A small segmentation model, trained from scratch.
Model: 4.2M parameters, 48-pixel images, arch unet, norm groupnorm, activation silu, widths [64, 128, 128, 128].
Data: trained on aerial photos of the United States (SatlasPretrain), 203450 training examples, 18.1 epochs.
Rows from block 2 of a small segmentation model, named by matrix and row number. Rows with one number belong to one channel. Each number is 128 + 32 x the weight over its row's rms, rounded and kept within 0 to 255. All counts start at 0.
After each channel's rows are labels from the 100 images, of 14848, where the channel reaches its highest value: "colour at peak" is the nearest of a few named colours to the mean colour under the peak. Only what is clearly more common there than usual is listed. The data: aerial photos of the United States (SatlasPretrain).
# convs0: first 3x3 conv (model.enc.2.0.convs.0.weight, 128x128x3x3, each kernel summed), inputs 0-127
# convs1: second 3x3 conv (model.enc.2.0.convs.1.weight, 128x128x3x3, transposed, each kernel summed), outputs 0-127

convs0.122 [116 106 158 152 112 133  74 116 183 124  58 150 175 153 129 120 142 122 150 132  86  85 191 122  51 136 114 197 158  94  92 127 101 138 133 126 135 108 135 152 107 156  95 111 140 149 128 110 152  99  83 166  96  40 118 114  98 113 189 139 105 145 153 170 115 132 137 114 144  57 133 100 113 176 147 131 139 100 134 104 141 138 166  57 140 135 112 166 102 123 152 105 116 155  99 224 179  84 117 145 165 154 123 100 194 160 114  87 141  78 100 140  89 115 185 153 128  91  87 112 164  88 129 113 137 150 117 151]
convs1.122 [ 84 146  80 127 157  95 139 102 131 106 206 132 125 153 117 146  33 144  96 116 120 124 149 103  79 123 141 113 190 138 182 131 124  95 164 138 152 131 124 104 112 105 125 130 157 154 130 186 127 132  98 106 148 161 153 123 161 194 153 202 122  72 185 116 142 170 173 117 152 170 142 110 172 105  80 138 135 150 172 141 137 129 140 131 100 134 111 132 151  94 144 113 156 179 131 195  88 111 122  83 128 154 152 151 176 115 170  71 217  91 155 147 183 125 159 113 145  90 163 148 120 135  87 189 117 107 142 147]
colour at peak: grey

convs0.66 [145 160  87 144 145 135 226  73 135 152  84  97 116  81 118 147 115 118 127 148 138 111 158 152 182 122 158  94 182 136  65 103  89 111 112  74 112 154 123 104 170  90 148 151  93 113  80 134 142 135 130  94 158 175 145 158 164 155 175 104  93 133 126  77 100 108  70  88 119  82 138 108  90  15 139  79 176 148 109  80 103 137 126  92 146 113 151  72 168 124 136 130 145 116  71 136 111 123 124 109 137 144 115 156 197 172 144 159 122 123 136 106 133 175 139  92 139 109  92 137 127 108 158 170 142 118  76 119]
convs1.66 [126 129 121 142 139 129 113 140 156 174 131 143  86 133 154 191 177 124 123 114 141  90 144 124 162 142 139  72 172 153 143 116 103 142 129 122 114 102 111 113 114 166  78  99 130  73 166 109 125 133 220  74 167 161 112 102 167 168 112 103 154 161 122 129 152 120 142 118 172 156  53 105 109 152 142 106 104  45 143 122  88 121 131  77 172 149 114 159 113 102 228 112 143 130 141 104 131  75 123 186 124 113  83 155 153 118 138  97 132 177 128  97 160 117 134 180 143  91 159 149  64 118  74  74 115 191 147 168]
colour at peak: grey

convs0.82 [166 132  92  78 147 158 159  96 148 179 102 105 139 110 100 127 127 102 140 135 130 156  92 132 131  67 165 189 118 116 130  99  86 159 213 152 131  91 114 114 130 165 125 123 114 231 118  81 122 155  93 144 217 157 136 153 105 164  94 119  52  52 139 142 139 113 134  68 109 107  89 154 124  94 139  58 139 146 134  71 109 151 104 105 141 138 161 129 170  57 130 100  71 110 150 129  98 125 156 160 157 175 113 158 163 135 149 149 106 138 115 123 126 115 141 147 167 123 144 164 125 101 117 169  97  99 111 100]
convs1.82 [130 156 153 118 129 130 142 123 106 152 104 117  92 167 170 135 154 144  98 120 101  95 136  92 108 157  90 137  84 117 147 106 185 110 124  93 118 158  83  93 113 149 167 136 126 127 122 142  54  75 107 127 116 116 160  80 139 106 106 107  74 164 146 118 162 151  90 148  87 129  92 122 123 188 178  95 146 115 114 112 127 128 138 138 135 174 101 192 142  63 133 255 154 102 129 158 129 123 114 140 174 103  87 132 134 143 168 145 119  94 151  42 105  69  90 136 155  54  94  72 141 109 126 133 139 147 134 117]
colour at peak: grey

convs0.56 [109 125 142 152 123 129 138 124 149  96 142 172 154  96  72 165 105 138 147 147  89 111 138 149 154 142 126  82 194 149  60 132  95  70 131 122 141 143  93 108 133 124 132 130 120 165 181  92 152 151 116  91 115  85 152 124 137 145 145 155 148 178 145 143 157 109 158 123 119  87 135 152 132 132  99  82 183  96 145 137  98 175  80 189 173 131 106 123 149  96 143 152 107 107 121 244 172 133 137 138 101 163 104  58 165 181 160 119 179 120 177  92 121  95 190 164 117  72 102 157 113 118  99 199 121 164 164 116]
convs1.56 [109  80 156 126 130 113 124  94 104 111 153 133 151 145 134 144 196 140  97 165 106 137 130 127  88 115 106 135 255 123 166 137 109  92 149  88 139 116 147 102 101 103  91  86 130 130 133 131 127  87 162 119 179  95 150  92 142 171 226 195  97 149 157 177 152  99 157 123 139  76  72 134 143 108  90 104 107  89  94 110  88 166  89 114 156 143 108 146 129  88 112 118 126 127  83 185 135 153  63 113 131 145 118  93 142  89  98 129 190 135 131 107 133 149 150 192 161  81 124 117 149  80 103 173  98 112 122 145]
colour at peak: grey

convs0.37 [109 157 100  80 135 149 131 125 147 147 122  84 102 147 224 170 103  91 139 152 141 119 167 112 141  68 154  56 117 107 117 114 112  74 200 114 120 129 113 121 119 137  76 140 102 102  88  87 132 165 102 144 104 136 105 157 114 109  89 146 208 146 119  90  77 169 113 167 140 129 115 110 101 113  83  82  77 113 211  91 152 111 168 145 108 132 143 149  84  85 111  81 151  89 171 120 158 173  92 113 121  78  85 163 102 113 119  86 126 162 155 101 118 119 115  95  73  74 131 127 111 153 158  81 136 130 100 145]
convs1.37 [148  87 151 119 136  71 153  65 114  82 127 155 135 145 160 112 164 124 124 111 174 104  78  98 161 127 161 137 150 106 179 130 132 152  74  99  72 106  88 129 149 117 205 107 121 148 168 107  99 137  61 145 113 158 102 101 101  65  76  98 123  79 102 140 137 206 154  95 127  68 154 102 134 162  69  59 115 129 141  71 122 108 167  56 118 122  79 171 119  99 146 101 148 121 142  98  65 129  96 121 177 100 140  99  84 160  87 138 155  93 130 132 145 134 138 112 120  63 103 145 112 128 142 114 137 132 123 147]
colour at peak: grey

convs0.46 [137 171 124 115  66  80 142 119  83 134  62 143 132 143  78 132  87 126  85 115  91 132 170 135 123  99 186  98 158 103  91  85 109 126 137  59  98 160 161 140 104  96 130 115 120 134 212 136 109 166 101 137 117 147  88 220 108 140 190 132 142 130 113 160 112 132 103 106 170  97  97 118  54 154 150 101 137  92  86 101 106 177 141 119 162 113 126 109 168  85 126 126 128 108  85 182 112  50 144 123 122 129 141  74 120 156  90  49 155 133 141 103 127  88 163 140 145  94 135 108 106 110 185 109 156 118 120 116]
convs1.46 [217 180 132 119 130 130  86 138 185 117 124  74 162 154  84 116 128 173  88 139  94 126 106 129 152 138  74 127 186  95 158 139  94 151  88 110 149 111 109 170 129  94 131 216 134 178 180 140  81  85 137 117  85 198 119 130 135 123 128 150 163  97  90 163 177 106 138 109 144 123 184 108 150 111 108 132 147 128 140 123 118 136  98  94 145  81 123 130  92 133 140 103  97  99 130 137 140 152 142 112 123 153  87 117 164 142 159 140 150  81 134 142  98 160 188 231 125  95 189 139 120 185  84 128 148  99  82 141]
colour at peak: grey

convs0.61 [ 86 148  90  95 107 138 104  82 100 146 145  98 103 118 134 148 104  39 170  74 159 157 154  54 196  93 130 109 167 115 113 154  94 182 118 182 116 124 198 161 132 101  93 127 102 105 111 157 101 113  72  98 173 143  86 192 108 147 117 115 137  63  90 160 149 112  99 188 116 171 104 119 195 130 118 101 168 135 122 164 128 158 107  93 145 143 143 114 118 197 113  95 163 106  93 147 125 141 156 113 137 121 140 114  93 156  98 163 152 103  96 146 164  90 127 141 117 188  93 130  90 102 109 166 138 147 165 109]
convs1.61 [139 135 112 118 159 154 126 173 107 127 144 137 100 104 121 112 133 135 144 200  84 111 130 131  57 152  95 136 115 129 128 117 130 112 159  94 155  74 173 100 152  81 157 126 160 153 142 159 150 138  86 119 120  85 192 154 132 141 166 160 112 155  50 183  90 106 128  40 106 118 116 194 116 131  97 175 133 147 181 102 164 108 120 144 100 126  67 160  81 150 110 172 118 120 138 139 196 154 122 120 108 135 114 130 114 103  91 174 117  87 138 185 194 133  81 115  94 198  87 160 146 153 159 131 114 145 170 174]
colour at peak: brown