From a checkpoint of a small segmentation model.
Model: 4.2M parameters, 48-pixel images, arch unet, norm groupnorm, activation silu, widths [64, 128, 128, 128].
Training: soap at rate 0.003, 14400 steps, held-out accuracy 88%.
Data: trained on aerial photos of the United States (SatlasPretrain), 203450 training examples, 18.1 epochs.
Rows from block 2 of a small segmentation model, named by matrix and row number. Rows with one number belong to one channel. Each number is 128 + 32 x the weight over its row's rms, rounded and kept within 0 to 255. All counts start at 0.
After each channel's rows are labels from the 100 images, of 14848, where the channel reaches its highest value: "top examples" is what is common among them. Only what is clearly more common there than usual is listed. The data: aerial photos of the United States (SatlasPretrain). In brackets: how many of the 100.
# convs0: first 3x3 conv (model.enc.2.0.convs.0.weight, 128x128x3x3, each kernel summed), inputs 0-127
# convs1: second 3x3 conv (model.enc.2.0.convs.1.weight, 128x128x3x3, transposed, each kernel summed), outputs 0-127

convs0.50 [117 127 190 141 153  75 127 121 141 158 143 110 118 108 109  71 122 101 129 111  94 175 134 130 160 145 145 148 136 119 140 130 188  78  83 126 143  37 134  87  76 134 139 126 125 113 164 111 126 109 198 169 105  98 136 104 100 114  88 101 110 137 179 177 167  81 136 140 163 124 117 133 113 167 189 167 155 104 119 108 114 159 146 138 101 131 134 197 130 175  88 112 145 100 111 111 150 120 142 131  45 165 110 112 143  95  74 106 118 108 227  67  95 124  61 118 122 116 107 116 160 111 102 157  82  92 132 173]
convs1.50 [162 105 129 124 131 112 123 124 153 116  84 153 109 148 116 190 113 152 136 109 119 176 179 116 119  99 152  81 110 137 112  93 178 142 162 102 131 131  88 128 133 109 161 161 137 137 127 182 147 158 105 217 180 176 152 129 155 152 154 110 144  98 115  27 175 130  89 175 139  76 222 117 161 154  66  93 184 130 116 123 135 122  83 118  83 107 119 128 144 121 130 149 110 180 100  67 103 140 149 126 173 136 161 101 118 133 145 119 129 168 152 134 180  63 133 147 156  91 140 101 126  90 137  67 171 103 125  91]
top examples: crop field (26)

convs0.34 [ 93  94 181 115 112  94 128  90 123 100 138 151 109 206 163 107  77 105 150 111 104 164 178 128  80 169 152  97 119 127 165 169 154 105 131 129 139 114 139 165 111 129 120 131 196 131 130 139  71 149 141 137 210 133 135 103 159  92 121  78 138 113 123 133 163 130 116 131  61  88 121 146 136  50  62 145  93 117  88 101  78  77 130 151 126  75 124  98 125 132 119 145 104 131 111 109 131 163 125 108 147 139  95 131 175 150 135 108 132 114 104 114 179 160 161  78  85  90  83 115 129 242 149  89 113  90 168 138]
convs1.34 [160 103 127 107 101 118 127  88 135  57 140 124 151 155  98 115  65 132 161 135 136 161 198 134 139 152 175 133 120 153 166 118 158 118 118 100  86  76 115 131  89 121 131 103 130 101 120 147 131 136 134 201 164  93 158 128 102 105 152 154 120 106 103 118 156 213 102 163 116 113  76 157 196 112 144 132 110 142 180 178 109  75 146 125 112  92 123 120 155 125  59 127 129 140 130 145  87 103  98 125 137 113 190  76 123 157 124  64  77  83  79 122 122  78 108 125 175  93 164 121 129 131 218 149  85  74 112 105]
top examples: crop field (26)

convs0.104 [132 174 161  99 139 157 145 186 139 116  32 104 101 109  68 120 187 124  86 118 167 144  77 104 255 159 141  79 108  98 134 101 111 145 145 138  99 120 135 101 115 143  87 134 138 124 160 142 138  98 132  99 166 126 120 122 162 166 123 139 112 142  91  92 111 123 150 150 120 152 130 141 138  89 201 132 141 132 150 128 138 144 116 153  82 167 106 128 132 154 137 116 191 144 106  57 140 105 113 132 133 101  69 232 123 149 149 100 121  70 104 109 121 115  84 118 125 120 141 159 102 104 120 146 106 146 101 155]
convs1.104 [107 180 104 113 162  86  88 148 104 117 125  77 144  84 159  96 186 161 173 131 101 111 118 154 225 123 153 144 129  96 115 106 106 113 174 127 117 129 143 147 160 128 116  80 105 133 126 176 123 118 116 170 143 126 164 138 182 153 129 117 120 173 122  86  53 109 100 160 143  93  58 132  97  70 135 160  81  81 132 138 139  94 105  97 118 159 116  88 135 159  77  97 139 107  98 141 132 103 131 145 182  77 125 134 145 128  75 117  82 109  68 141 115  84  46 145 138  93 110  93 121 126 181 103  69 126 141  79]
top examples: building (89)

convs0.91 [190 130 107  96 124 106 127 162 150  96 153 116 118  95 123  92 139 175 101 126  96 131  96 146 122 169 101 130 196 157 120 114 134 187  88 184 104 123 107  98 180 110  73 158 183 128 136 140 123 107 190 155 151 158 112 156 109  70 142  93 118 110  99  81 165  94 131 167 146 108 161 160  90 167 192 149 113 179 112 119 174  95 149  74 125 129 170 142 114 108  81 148 150 155 170 107 142 117  83 115 177 181 100 146 133 178 186 157  97 154 123 132 179 149  98 146  65 199 177 129 135 159 138 151 119 110 144  93]
convs1.91 [178 138 171 122 143 118 106 148 110 168  71  95 150 158  67 152 123 165 113 106 125 179 145 174  95  94 149 192 117 102  91 163  74  74 105 102 100 126 135 112 116  89  65 163  82 139 161 133 114 108  89 144 117 126 136  80 156  84 113 159 141 120  70  92 105 132  73 114 133 111 110 132 144 121 126 136 160 157  89  86 134 169 164 107  97 110 111 112  61 142 148  85 204 174 174 170 139 167 129 138 110 159 126 121 146 147  96 147 105 103  52 168 110 114  77  56 103 123  85  88 171 123 126  93 102 145 124 132]
top examples: building (77)

convs0.73 [ 78 162 173 150 121 156 147 162 123 104 114 105 115 125 155 108  86 115 131 153 110 168 108 151 104 104 176 154 215 104 142  87 159 132 122 110 147 134 136 125 175 109 130 132 114 121  71 142 124 153  79 108 229 179 109 193 129 103 116 148  89 123 149 116  87 118 124  88 132 147  87  82 112 118 101 141 230  73  85 161 104  95 159 117 151  83 121 146 127 106 122  76 113 108 140 113 164 157 113 116  89 160 163  79 165 170 144 125 137 140  54 161 131  95 140 137 107 114 130 104 126 105 202 144 171 160 166 100]
convs1.73 [ 84 125 113 150 122 134  96 114 144 145 231  96  76 121 109 112 170 116 131 188 123 147 131  78  96 112 151  58 122 136 196 146 170  74  90 178 106 108 130 103 109 178 102 156  61 138 137 142 129  81  77 183 164 136 157 118 154 161 138 153 113 117 166 160 164 153 123 186  91 138 117 159 216 121  66 172 130 134 127 126 156 109  63 153 143 192 123 142 148 124  93  65 123 117 137 159 175 105 112 115 152 130 123 110  95 147 119 141 116 144 184 139 168 140 130 153 116 124 157 172 122 139 134 144 111 131  79 116]
top examples: crop field (25)

convs0.57 [136 132  87 113 133 130 145 151 109 169  54 130 103 119  76 129 151 156 120 116 127 138 108  97 200 101 101 137 126  72 163  81 112 125 143 149  99 109 169 130  80 182 100 172  90 142 185 104 104 128  66  89 186 164 169 171  77 148 112 127 108  99 124 164 126 121 119 129  42 119 137  57 114 167 118 181 135 108 120 130 172 199  85 135 143 210 115 117 101 144  97 144  86 128 138 111 182 132 141 137 130  99 109  80 106 112 134 118 145 123 138 103 105 158 138 120 133 129 196 181 123  65 114 183 151 143 141 131]
convs1.57 [113 143 172 109 108 150 118 175 176 138  86 116 127 112 150 112 165 147 149 129 136 153 115  96 125 109 125 129 118 169 100 117 126 105 128 100 118 110 152 128 123 119 196 114 116 115 132 143 120 131  89 137 149 125 179 146 121 147  95 124 158 145  97 205 110 128  99  56 121 106  68 153 138 122 164 170 132 118  80 123  56 149  69  87 118 183  94 175  91 130  76  88 107 115 180 124  77  91  90 181  74  87 177 165 124 121 114 153  82 117 152 166 129 127  75 137 148 237  63 105 124 103 132 130 167  90 116  85]
top examples: building (89)