A small segmentation model, trained from scratch.
Model: 48-pixel images, arch unet, norm groupnorm, activation silu, widths [64, 128, 128, 128].
Training: soap at rate 0.003, 14400 steps, held-out accuracy 88%.
Data: trained on aerial photos of the United States (SatlasPretrain), 203450 training examples.
Rows from block 5 of a small segmentation model, named by matrix and row number. Rows with one number belong to one channel. Each number is 128 + 24 x the weight over its row's rms, rounded and kept within 0 to 255. All counts start at 0. Numbers have three digits each. After the name is the row's rms in percent of the matrix's.
After each channel's rows are labels from the 100 images, of 14848, where the channel reaches its highest value: "responds to" is what is common among them. Only what is clearly more common there than usual is listed. The data: aerial photos of the United States (SatlasPretrain).
# convs0: first 3x3 conv (model.decb.0.0.convs.0.weight, 128x256x3x3, each kernel summed), inputs 0-255
# convs1: second 3x3 conv (model.decb.0.0.convs.1.weight, 128x128x3x3, transposed, each kernel summed), outputs 0-127

convs0.98 093:143165135137131174115167088105114121101171121156123123120124111109162107087162133173178128117094117138140110110090170151156111118111071105134127081108176075150127092119144131099087127164087100132111158120140118119131104132155109146125108141134144126156150145127137128125118126157156147119137137088142111112147113097102129116117122097114101145067110142131142129107148108139166104128138125089131095145164135097120131144161093142099096086133141062133144141122130096118079135116134158124119087154153112134101149174113150147125136158135121096143088122128105134116137144110133131116095115123100086126160112069152167118150119128090095140131133118102147157114123152163084199114164132110158132142133124101119099107147151097155149159153134159124185133111137140145151122134128148
convs1.98 092:124110169109169106163143114150102156123111122123113098167123111099132088148119110139108131106145134118124149107140127103136135166115126168148128117117097130113109120124110138165109129132131080130136152096135116140107094140136085141138148164167145136149158126081122160111148156188153163178144090093112192133119126094136156141164089104152102150153112122112128123093154132153139075127099
responds to: crop field

convs0.118 112:136131142149154172113135135153137127125135165130175131121132108087153117092116127137156153160125128177121107079118145136151127136104102121120123106143120107115130124105107121120101158158132074123105130147108136152133105140162151150125125128166122144144119119098132115149127106134169113148124106130160119104160117190117125074118084054107138137149136145152125134140085113158151112171127118116122102121120162153127143128136109131126136102122109132138122111124153113151124146129114105096107132166125135123114111116124134122135105107131118166098094132150066122123120131130113144142096113082127133110119117102119161139132057166160111163079123147163113041107114108099090136124107124107143143104090071119098135101160136142051159139122138143097128141123111068092156143123069102
convs1.118 117:114091130138102119175140099122162134149106122137082150177095139112102123094116129097077109057107144105126120103084133118172150090137132115097156127115131141064155138130156114106145091145135157099133106160145152131138119116099123128123138109157126134111126152141149170094122087122143149126129134129160160133098128081109105101140112148154096134116148178129093098145125130146130108155127
responds to: crop field

convs0.100 129:112130105116100134128123119105160126127123134145159113151150157150109124112121119119118112095147133095091121112133100132120134100105110091139119118126108118136123132141125154152129143098120126166119119126137119155147169154134123078126085130109117097126137133149146132162127101103092134146123136114113107114110140087154159110134131110159126116111092101171151153125123118114132147110126142121079143181149119165123145148107117142117076079176126135155182116113111123134110137129123120109126115183137105139136120165125134159122141109132136144136094116152124132120159098136140112087134148107098079171106116106143158107117118103125184112154075115140125058088152169128132129149087127104185125097183094099129121134155137106093193129214136116161190118078151137103140160155133110
convs1.100 105:101132125108088128103164091146135121123157134122156152148137099137136082098098111153139129127094119114150116105122142117136148115062112153097113102090138156137111161148087104140133134110133138110120102113156119162125114145107086112114160105109157136166093185152126143108139107126099160123092123163146106133102097127168139126080104093123124064114109148108113132091091146087103120120131
responds to: building

convs0.77 092:096101123139152193103146096150150099111179113155136141151142148113096179139137091132154152128166139148159106107131126140108112095170111156131112142126089136153086117136136150166110131138142125106088152134060084155119156151129160114126156158140104127175118123147103137132145112139145142070132134126156157105108149123113157119114152117144152144123122127097142162136124143094116125132144115117130141140143145110126154101151140124088125082145151118143121118122166154146083132137129099118140128127107138091132112128069148136138120137107106142147180094175128122146144155110139125134103136085122083107125133153117119188113112129134087097186121126136156150164163153144102181115135108124138141105127140115118162085153093110116127076104172161163083105134132100138116095105114163
convs1.77 094:137131160128079134113108170148116133132155122118137117105147112125144118137137152159139132107110153114119131151107123089105077156117148141112143104117164127115116115130123074126126136149153122131134166115158192115140127116149091106162114125165129123132100113114100102104131138109183132199143094133127112075129135137148130104143139136110085119169127079133146103081163137067100131106095
responds to: crop field

convs0.106 103:103155136121148157114145147122110075111129104163127098149161122117126112142095079091175159143141138150122108130159120163135111121128106137141106127152123099146093132170118142099123153147122140135116140169120086112126142131155144102111077145111135183174125148120146144152087157121145133159141151136167129133137140101108174137146156105120111112079134154106139152125138140133097120097119190118124125132158153153105132141132094122098086138142132108204148121150143137113172130136159120133111133131159171108142132127114157132123135155137128090146128108119144138137141114076124116139117133126144126112156142135106116109173145138156139118155160135129169240116125109109114155113170156166177112157111119178151126154133116112092108138149133136128127110112165163174122102144126177
convs1.106 092:112121139118139119118137098134117118130111129168106182158141147117125124163123106102073135104150132096152163120146090101139160139099104157087146119157079107119128092133098135141141183108109126124117132129133131132118115118120099061124127155104166133168133134101137143121099153118175150110104093086144137097115103085135115099109126135148130146128163096141128113135129147129131137214100
responds to: building

convs0.127 102:112169145139167138121127109140145093128068110148128122138114126112140124153142106144118103109090169115122140125126111097146115122149108133149082142126109168111169090121179157128120169149129151098154152121128144137136135107109115142097173134089162126104146132086158121090119131112086127120155144125105139167111132135119141140104122095127136137115112120123134135104124134173100093114129147150132135120202114119151108118095123118088125128133110125146113090114153099152106140100138131117114108110137105111147184131118149136121088127152100107136182115119118149145186113144119141182132127143136157132143147110096173132139142099170123155127102161128134150172147121127143082102143150123153156106135150196134142107151091146128084142056089149150071151136117197151142138121164116
convs1.127 099:175092139124111109092092080135159087119129115139113131158132106117090100114099135167125079128159138152125146073133107126118176116113153168155169149114134139141140071158101104141097146129088111121143137144136145116130110128123129138160120126112144100120116161139109176148121128158140129134086120130169117125126159070144113153144131107136106140154131120140169115094107131125076139168097
responds to: building

convs0.59 097:144125116104178124138107084124138135105144121106134125142146132143130112135111100127102143129104074111164091136138115110150071106126125116115079121138138104113105107102136124128146157116100115105121133158109131133125106078092125099116095146156109159123141163140126141102145142159077132117120094111131160143131110162116128143137126127072120113132118096130109067112142104128180170130109097153162147156111132116102104101100103141130069148121146129096123116116141121110114054139114102128150120154137135145137116094151111095103125124147115129144169141138115100122134114133096140075157118098146123141166106114129112162135143116173144215118175137100129132097134129106171142177128093175117138117110124113098113107140131140135061131119110103112135135135157090059127146175140129
convs1.59 087:112135128122113106141156063143132145119155146118120176156133171151140116115159148111130110122114108125129086140156129112155111135116131138109111095155136148128137128127139158103140109123159116092120138095157109108083112105108125157155153110104162141098105114160192139119138082143149142133157102124092106089141107121135107102150162158092174136142101128115200137120140150182093156129124
responds to: crop field

convs0.35 091:121171161154106123096147118105096141117112107135093115146141064162126094097118144132145122102099098132125122144104134129117116096170146083158112117156164123095142127085128094090109095123133122095129134133112120130142147099143121138119153149115129134093118118128154110111113117126120124140146133078112138107134131164118088099103115112143128107144127103122126153130127124103059105140164156151134172148164119164125119092133127130162148144119140185129137151084140120125151156151160105163119171162146119137133117135055139086115154155109103162152151168136138119134146145183150139101119121102069132106103143112121182163125136135120115144135156146088093125142111153128116103115137145136163126142174101184127143151121126113104152140142175136117203156133105153128106159104090117
convs1.35 094:097079095115159123135149107174108135087128090096132144125146142159123163144131159136126140124116130111122161157112147122111106082109118133122108177141082123107116178126100158101120168118135150125124146114141146150146122109111130101084116129143149164150134086132142139162162143147124098142107124122129153107117146156136136153114150093164161136137169102143110104098140113123045109153175
responds to: building