A small segmentation model, trained from scratch.
Training: 14400 steps, held-out accuracy 88%.
Rows from block 5, named by matrix and row number. Rows with one number belong to one channel. Each number is 500 + 50 x the weight over its row's rms, rounded and kept within 0 to 999. All counts start at 0. Numbers have three digits each. After the name is the row's rms in percent of the matrix's.
# convs0: first 3x3 conv (model.decb.0.0.convs.0.weight, 128x256x3x3), inputs 104-116, a 3x3 kernel for each
# convs1: second 3x3 conv (model.decb.0.0.convs.1.weight, 128x128x3x3, transposed), outputs 96-107, a 3x3 kernel for each
convs0.27 114:511559510531541608570515561492452510454577507487565502509529505464567567490478516452570597483574643445613596435565517544561542524489444538517548532451482498423535503512440477536518558491453561470455457368466461549460533493494524512571493537473499471460546560477499521560456526558549400441466342382470477430451381504489515449546483516478413409370430491
convs0.28 096:456439501530449545494488496518572484446467475557505566461523475419485579470476469560534531477461429480435453497458529475511544579459537578536543480534529446484579504595420521525505499470484572560449472467404412492404560550564478505434554587488449524560504509490497584571533494486586528443585500460513528551481449526500519517530483508469372505591428462
convs0.29 085:516444553446479593498476504497465579596510527513523517510561529469549504473578561484545522463459387467509532546605471526487531497490438473462486510488528491503561585494528481466532597481554523515408522523503546508526461478543490540541498495454430538493523567433391440465429508482558414458386435457510605524499461558425520438489498464465467455471629529
convs0.30 097:519432488494458519535466522437537433484514495430491403523440464475535526582583588471471520517537516486541521484457570511509507515550518534436583469550486460462491499513527452452454463499434586561472462477468459575427416456509490587514489457425516509468537503444550485519543429575510460462461519527545477434445448477442523531536547493474435444653480490
convs0.31 096:612495487496562524539493448466514488564493507513528452500551387542509495488430440443455678565600608537623557537492415495487512443530490518495450498495536425451469445461483436448510489472468496527481439566552559583412472564504445524437519520455610407502460562480508478505518437447507440476440435587550527481516434453497508482519493477521470505522594513
convs0.32 093:576456480533504483494497505512466506573473473498530525573521450481516485509535437528485370466543440511398466636460472461528476522495472543501419402491497543473491498577464521538465438452522558505569564472593489500546420584396559542448537465416498436499523532546545451466531627545498517491430443491471549476449526451355407512472510352553561450441494585
convs0.33 111:476574423392469523539462534413436485459500512515470490407477441446433526506549456523522555458499480532523504475619518488564517602530508459567447493468494537483512544528516493497497424468460560461517483513480456439519518507522444468497458445504476512495438523392456533517438457497453562365477518515460505492448450544439443527467474529441456481539537573
convs0.34 088:415491516493547548561588493489530570518456544454555424448526508498458481495584470475518498537378507481566566506554488461477523507572565443429516525405506486371521451502441500510496551463423569605541523494586564412557457479502499525419463393403510523519576529537511521462397487457431531548413449451494545469496398503512448563504450450481420504503499437
convs0.35 079:563538551526527574520494489500456394477559522483503529446422429506490384461455589465496431522503386483519467468405489594549474430455438477501453540483471481504487497485469534560479398494456453465564539480493536538551491507511453540446492555504530579471457470465459441463430404527459552572447635596512541476510537458488456516456467467518503551482390468
convs0.36 092:434427456489514516503519545511496424422481553517535569540596550503500481557470529476580556498582606477571541503550517567503519514512474539537405442419442482447518435493517439470510481464493495613528540635613587560534547454538557552576548509554451535407559503480464551510463415518474449538389415523529483452469449610503416563498491623510489447564526387
convs0.37 106:475477498442535495516529583519538519464432535503524536517449456494514521499530506514442546489434442600546479483488457467432513557551414413445446483510577497472423518507543489500492590583541541544582583504561497514421543471433585598503543434607414463530526527444436474493452540485477566438540516526361416528453450497500519492527568475509446412529460633
convs0.38 101:425509487475454479477566512505477521433550420475487555511467483521534508594457541596513437444559539617410479528522529604525554509483469608592469491433484431516539467460543500508445504497559432523485527430409551508416463533585546567524531554522582464499494482450575473493434450534474384572573559488429416427373489401575549463460539521426500414508558480
convs0.39 089:456476550544452449558532511488491486474469495459451471443466449546532532442511466477468521497538516462495536430538547465481430505429510483495515495488475526547553561481541422432500475479552491559475415537443539557461494480448358434490470569544517469449467515466487466490557506545465444473509519532480486459532435468468490465484488550452570538551521515
convs1.27 123:475621475474563436562389506549531505491450463498560462509516613526474488430518479439480528522521475549509481525568419572355480473427527377498468418502565495404507535457464563544554532501451528522486548529516533501469512560453500554462518543595419490439505443518481478505471423465526602568504554509424520525578548513560481613
convs1.28 093:464514495481529487577529526414577489579525495488503429542473612521565495446567464466564531534476440539571415531516445521585537617533553474568556571492487423474391460522622530543510568500413568440443497530489546506559501606508528520567578526547526416452515486456442478488489569498560518520542438486462462515501469471512513525
convs1.29 097:438557543483444402546461483479585458473487441562425507509539426625514455488548444586461474556524480574524556460465474435551541548610445564419472502496407444515509564596582629513407440524505439557618493492517497488471477505473430508597538567509496463378482492493569523531455503511404460535426435480483554544476529431459482508
convs1.30 092:446490546541531591602569528467473460574542463494585524483573535515507531457441532395503511470431478474473449493547492506570535535548552589444538479585525512567529480522473554474579621553540478491424415529540534484497511564525589502583430474563450510479444537504494431524480517542533501487452516549413504496501467475564474474
convs1.31 092:580438506538479517506482466481471445502577412582476492447441431546491508488545451503412469413453496556501618514576457502478487417469512594560502502480546547496467457479568518518471536453475483572344499442506433448542387449501518485548532532540444518573445518451464557389502484586508490519473523545540497505468545491417518465
convs1.32 089:482454411533539576462468565455504494538464531534541469583532588477460480452469517490564587522523560492424612522412539434464484506420509634491502492441423543446484503513531501564626505402581474504459472493509602490420564554451494565546596502546471546475486436454534523434467520500491409488438491607613465454543478504533520572
convs1.33 089:497417453441448502437524368572534414422433495510540458575527512612537557388498433488421526495559583512594442553556484531548593440505485478491464499467504570491422538507499527520522449534448546589556488534495460478553526578465567538565481436477541496468543439477568486425462488498553487498522447466528529533542554484485560453
convs1.34 092:451569490481475463378486524464449542531470530385480518467468536522457450432496428476588615536540450538419551491541499519544516517569449540523447524444488519493439562512503514522546555580543449411513497479618471491445536519411363427525445509515384429440432483365454492459493445492460521510489498512499478495468465496500609490
convs1.35 095:488526422530482476487458500480532498449441539472531531534537440502437485512509506610489514539482507471468425584446590433556429542514564530454526464475532548462381563521488448519528490431446595488507535551478452447561543516635463468586482547439490541527481549494482499486532511484557457508485505511467538559520505486513576494
convs1.36 085:505517513484552486574555455484459567442450452473528467561545508520564523438447464466389449452522504459494588559454581497590533404505515529529551510541567487540468568506525497460447503543525512509445602463439489482551527500513500503526597506462575474455507531490557495584562392517517454452434466484539486601414500562465458501
convs1.37 093:424462466449529546404540563555583466482391485557437462590579510517493404513589495559505532493460537444372514626566402536506603504471509517477392522487563560425469606418459557498547509539476491451552464557474523557501543566530517507397356473563527437511478542473481482439500481459453520399452522482516493561488506475531425495
convs1.38 094:391541429572525471507530594565551558493526552557456547537515504542544424556435396506469371472561436471482486436493542510445535400520475483432484441518572421489471455557519561581513457540484522490529518537510452412397494571576534483566569460468505386393534506472471549492440487573456501498430535481449469519418492478489481554
convs1.39 101:467487511559505541476549462492532450442504544608534494512488514452554457561499466499433487515427513514404338455525474544520539505477540454460478471423494491469401467478434516481476546445520584506481485443522574520563516465532439506498478547543476548471501488450508529560492521472503564442437518530505565454484558594491524408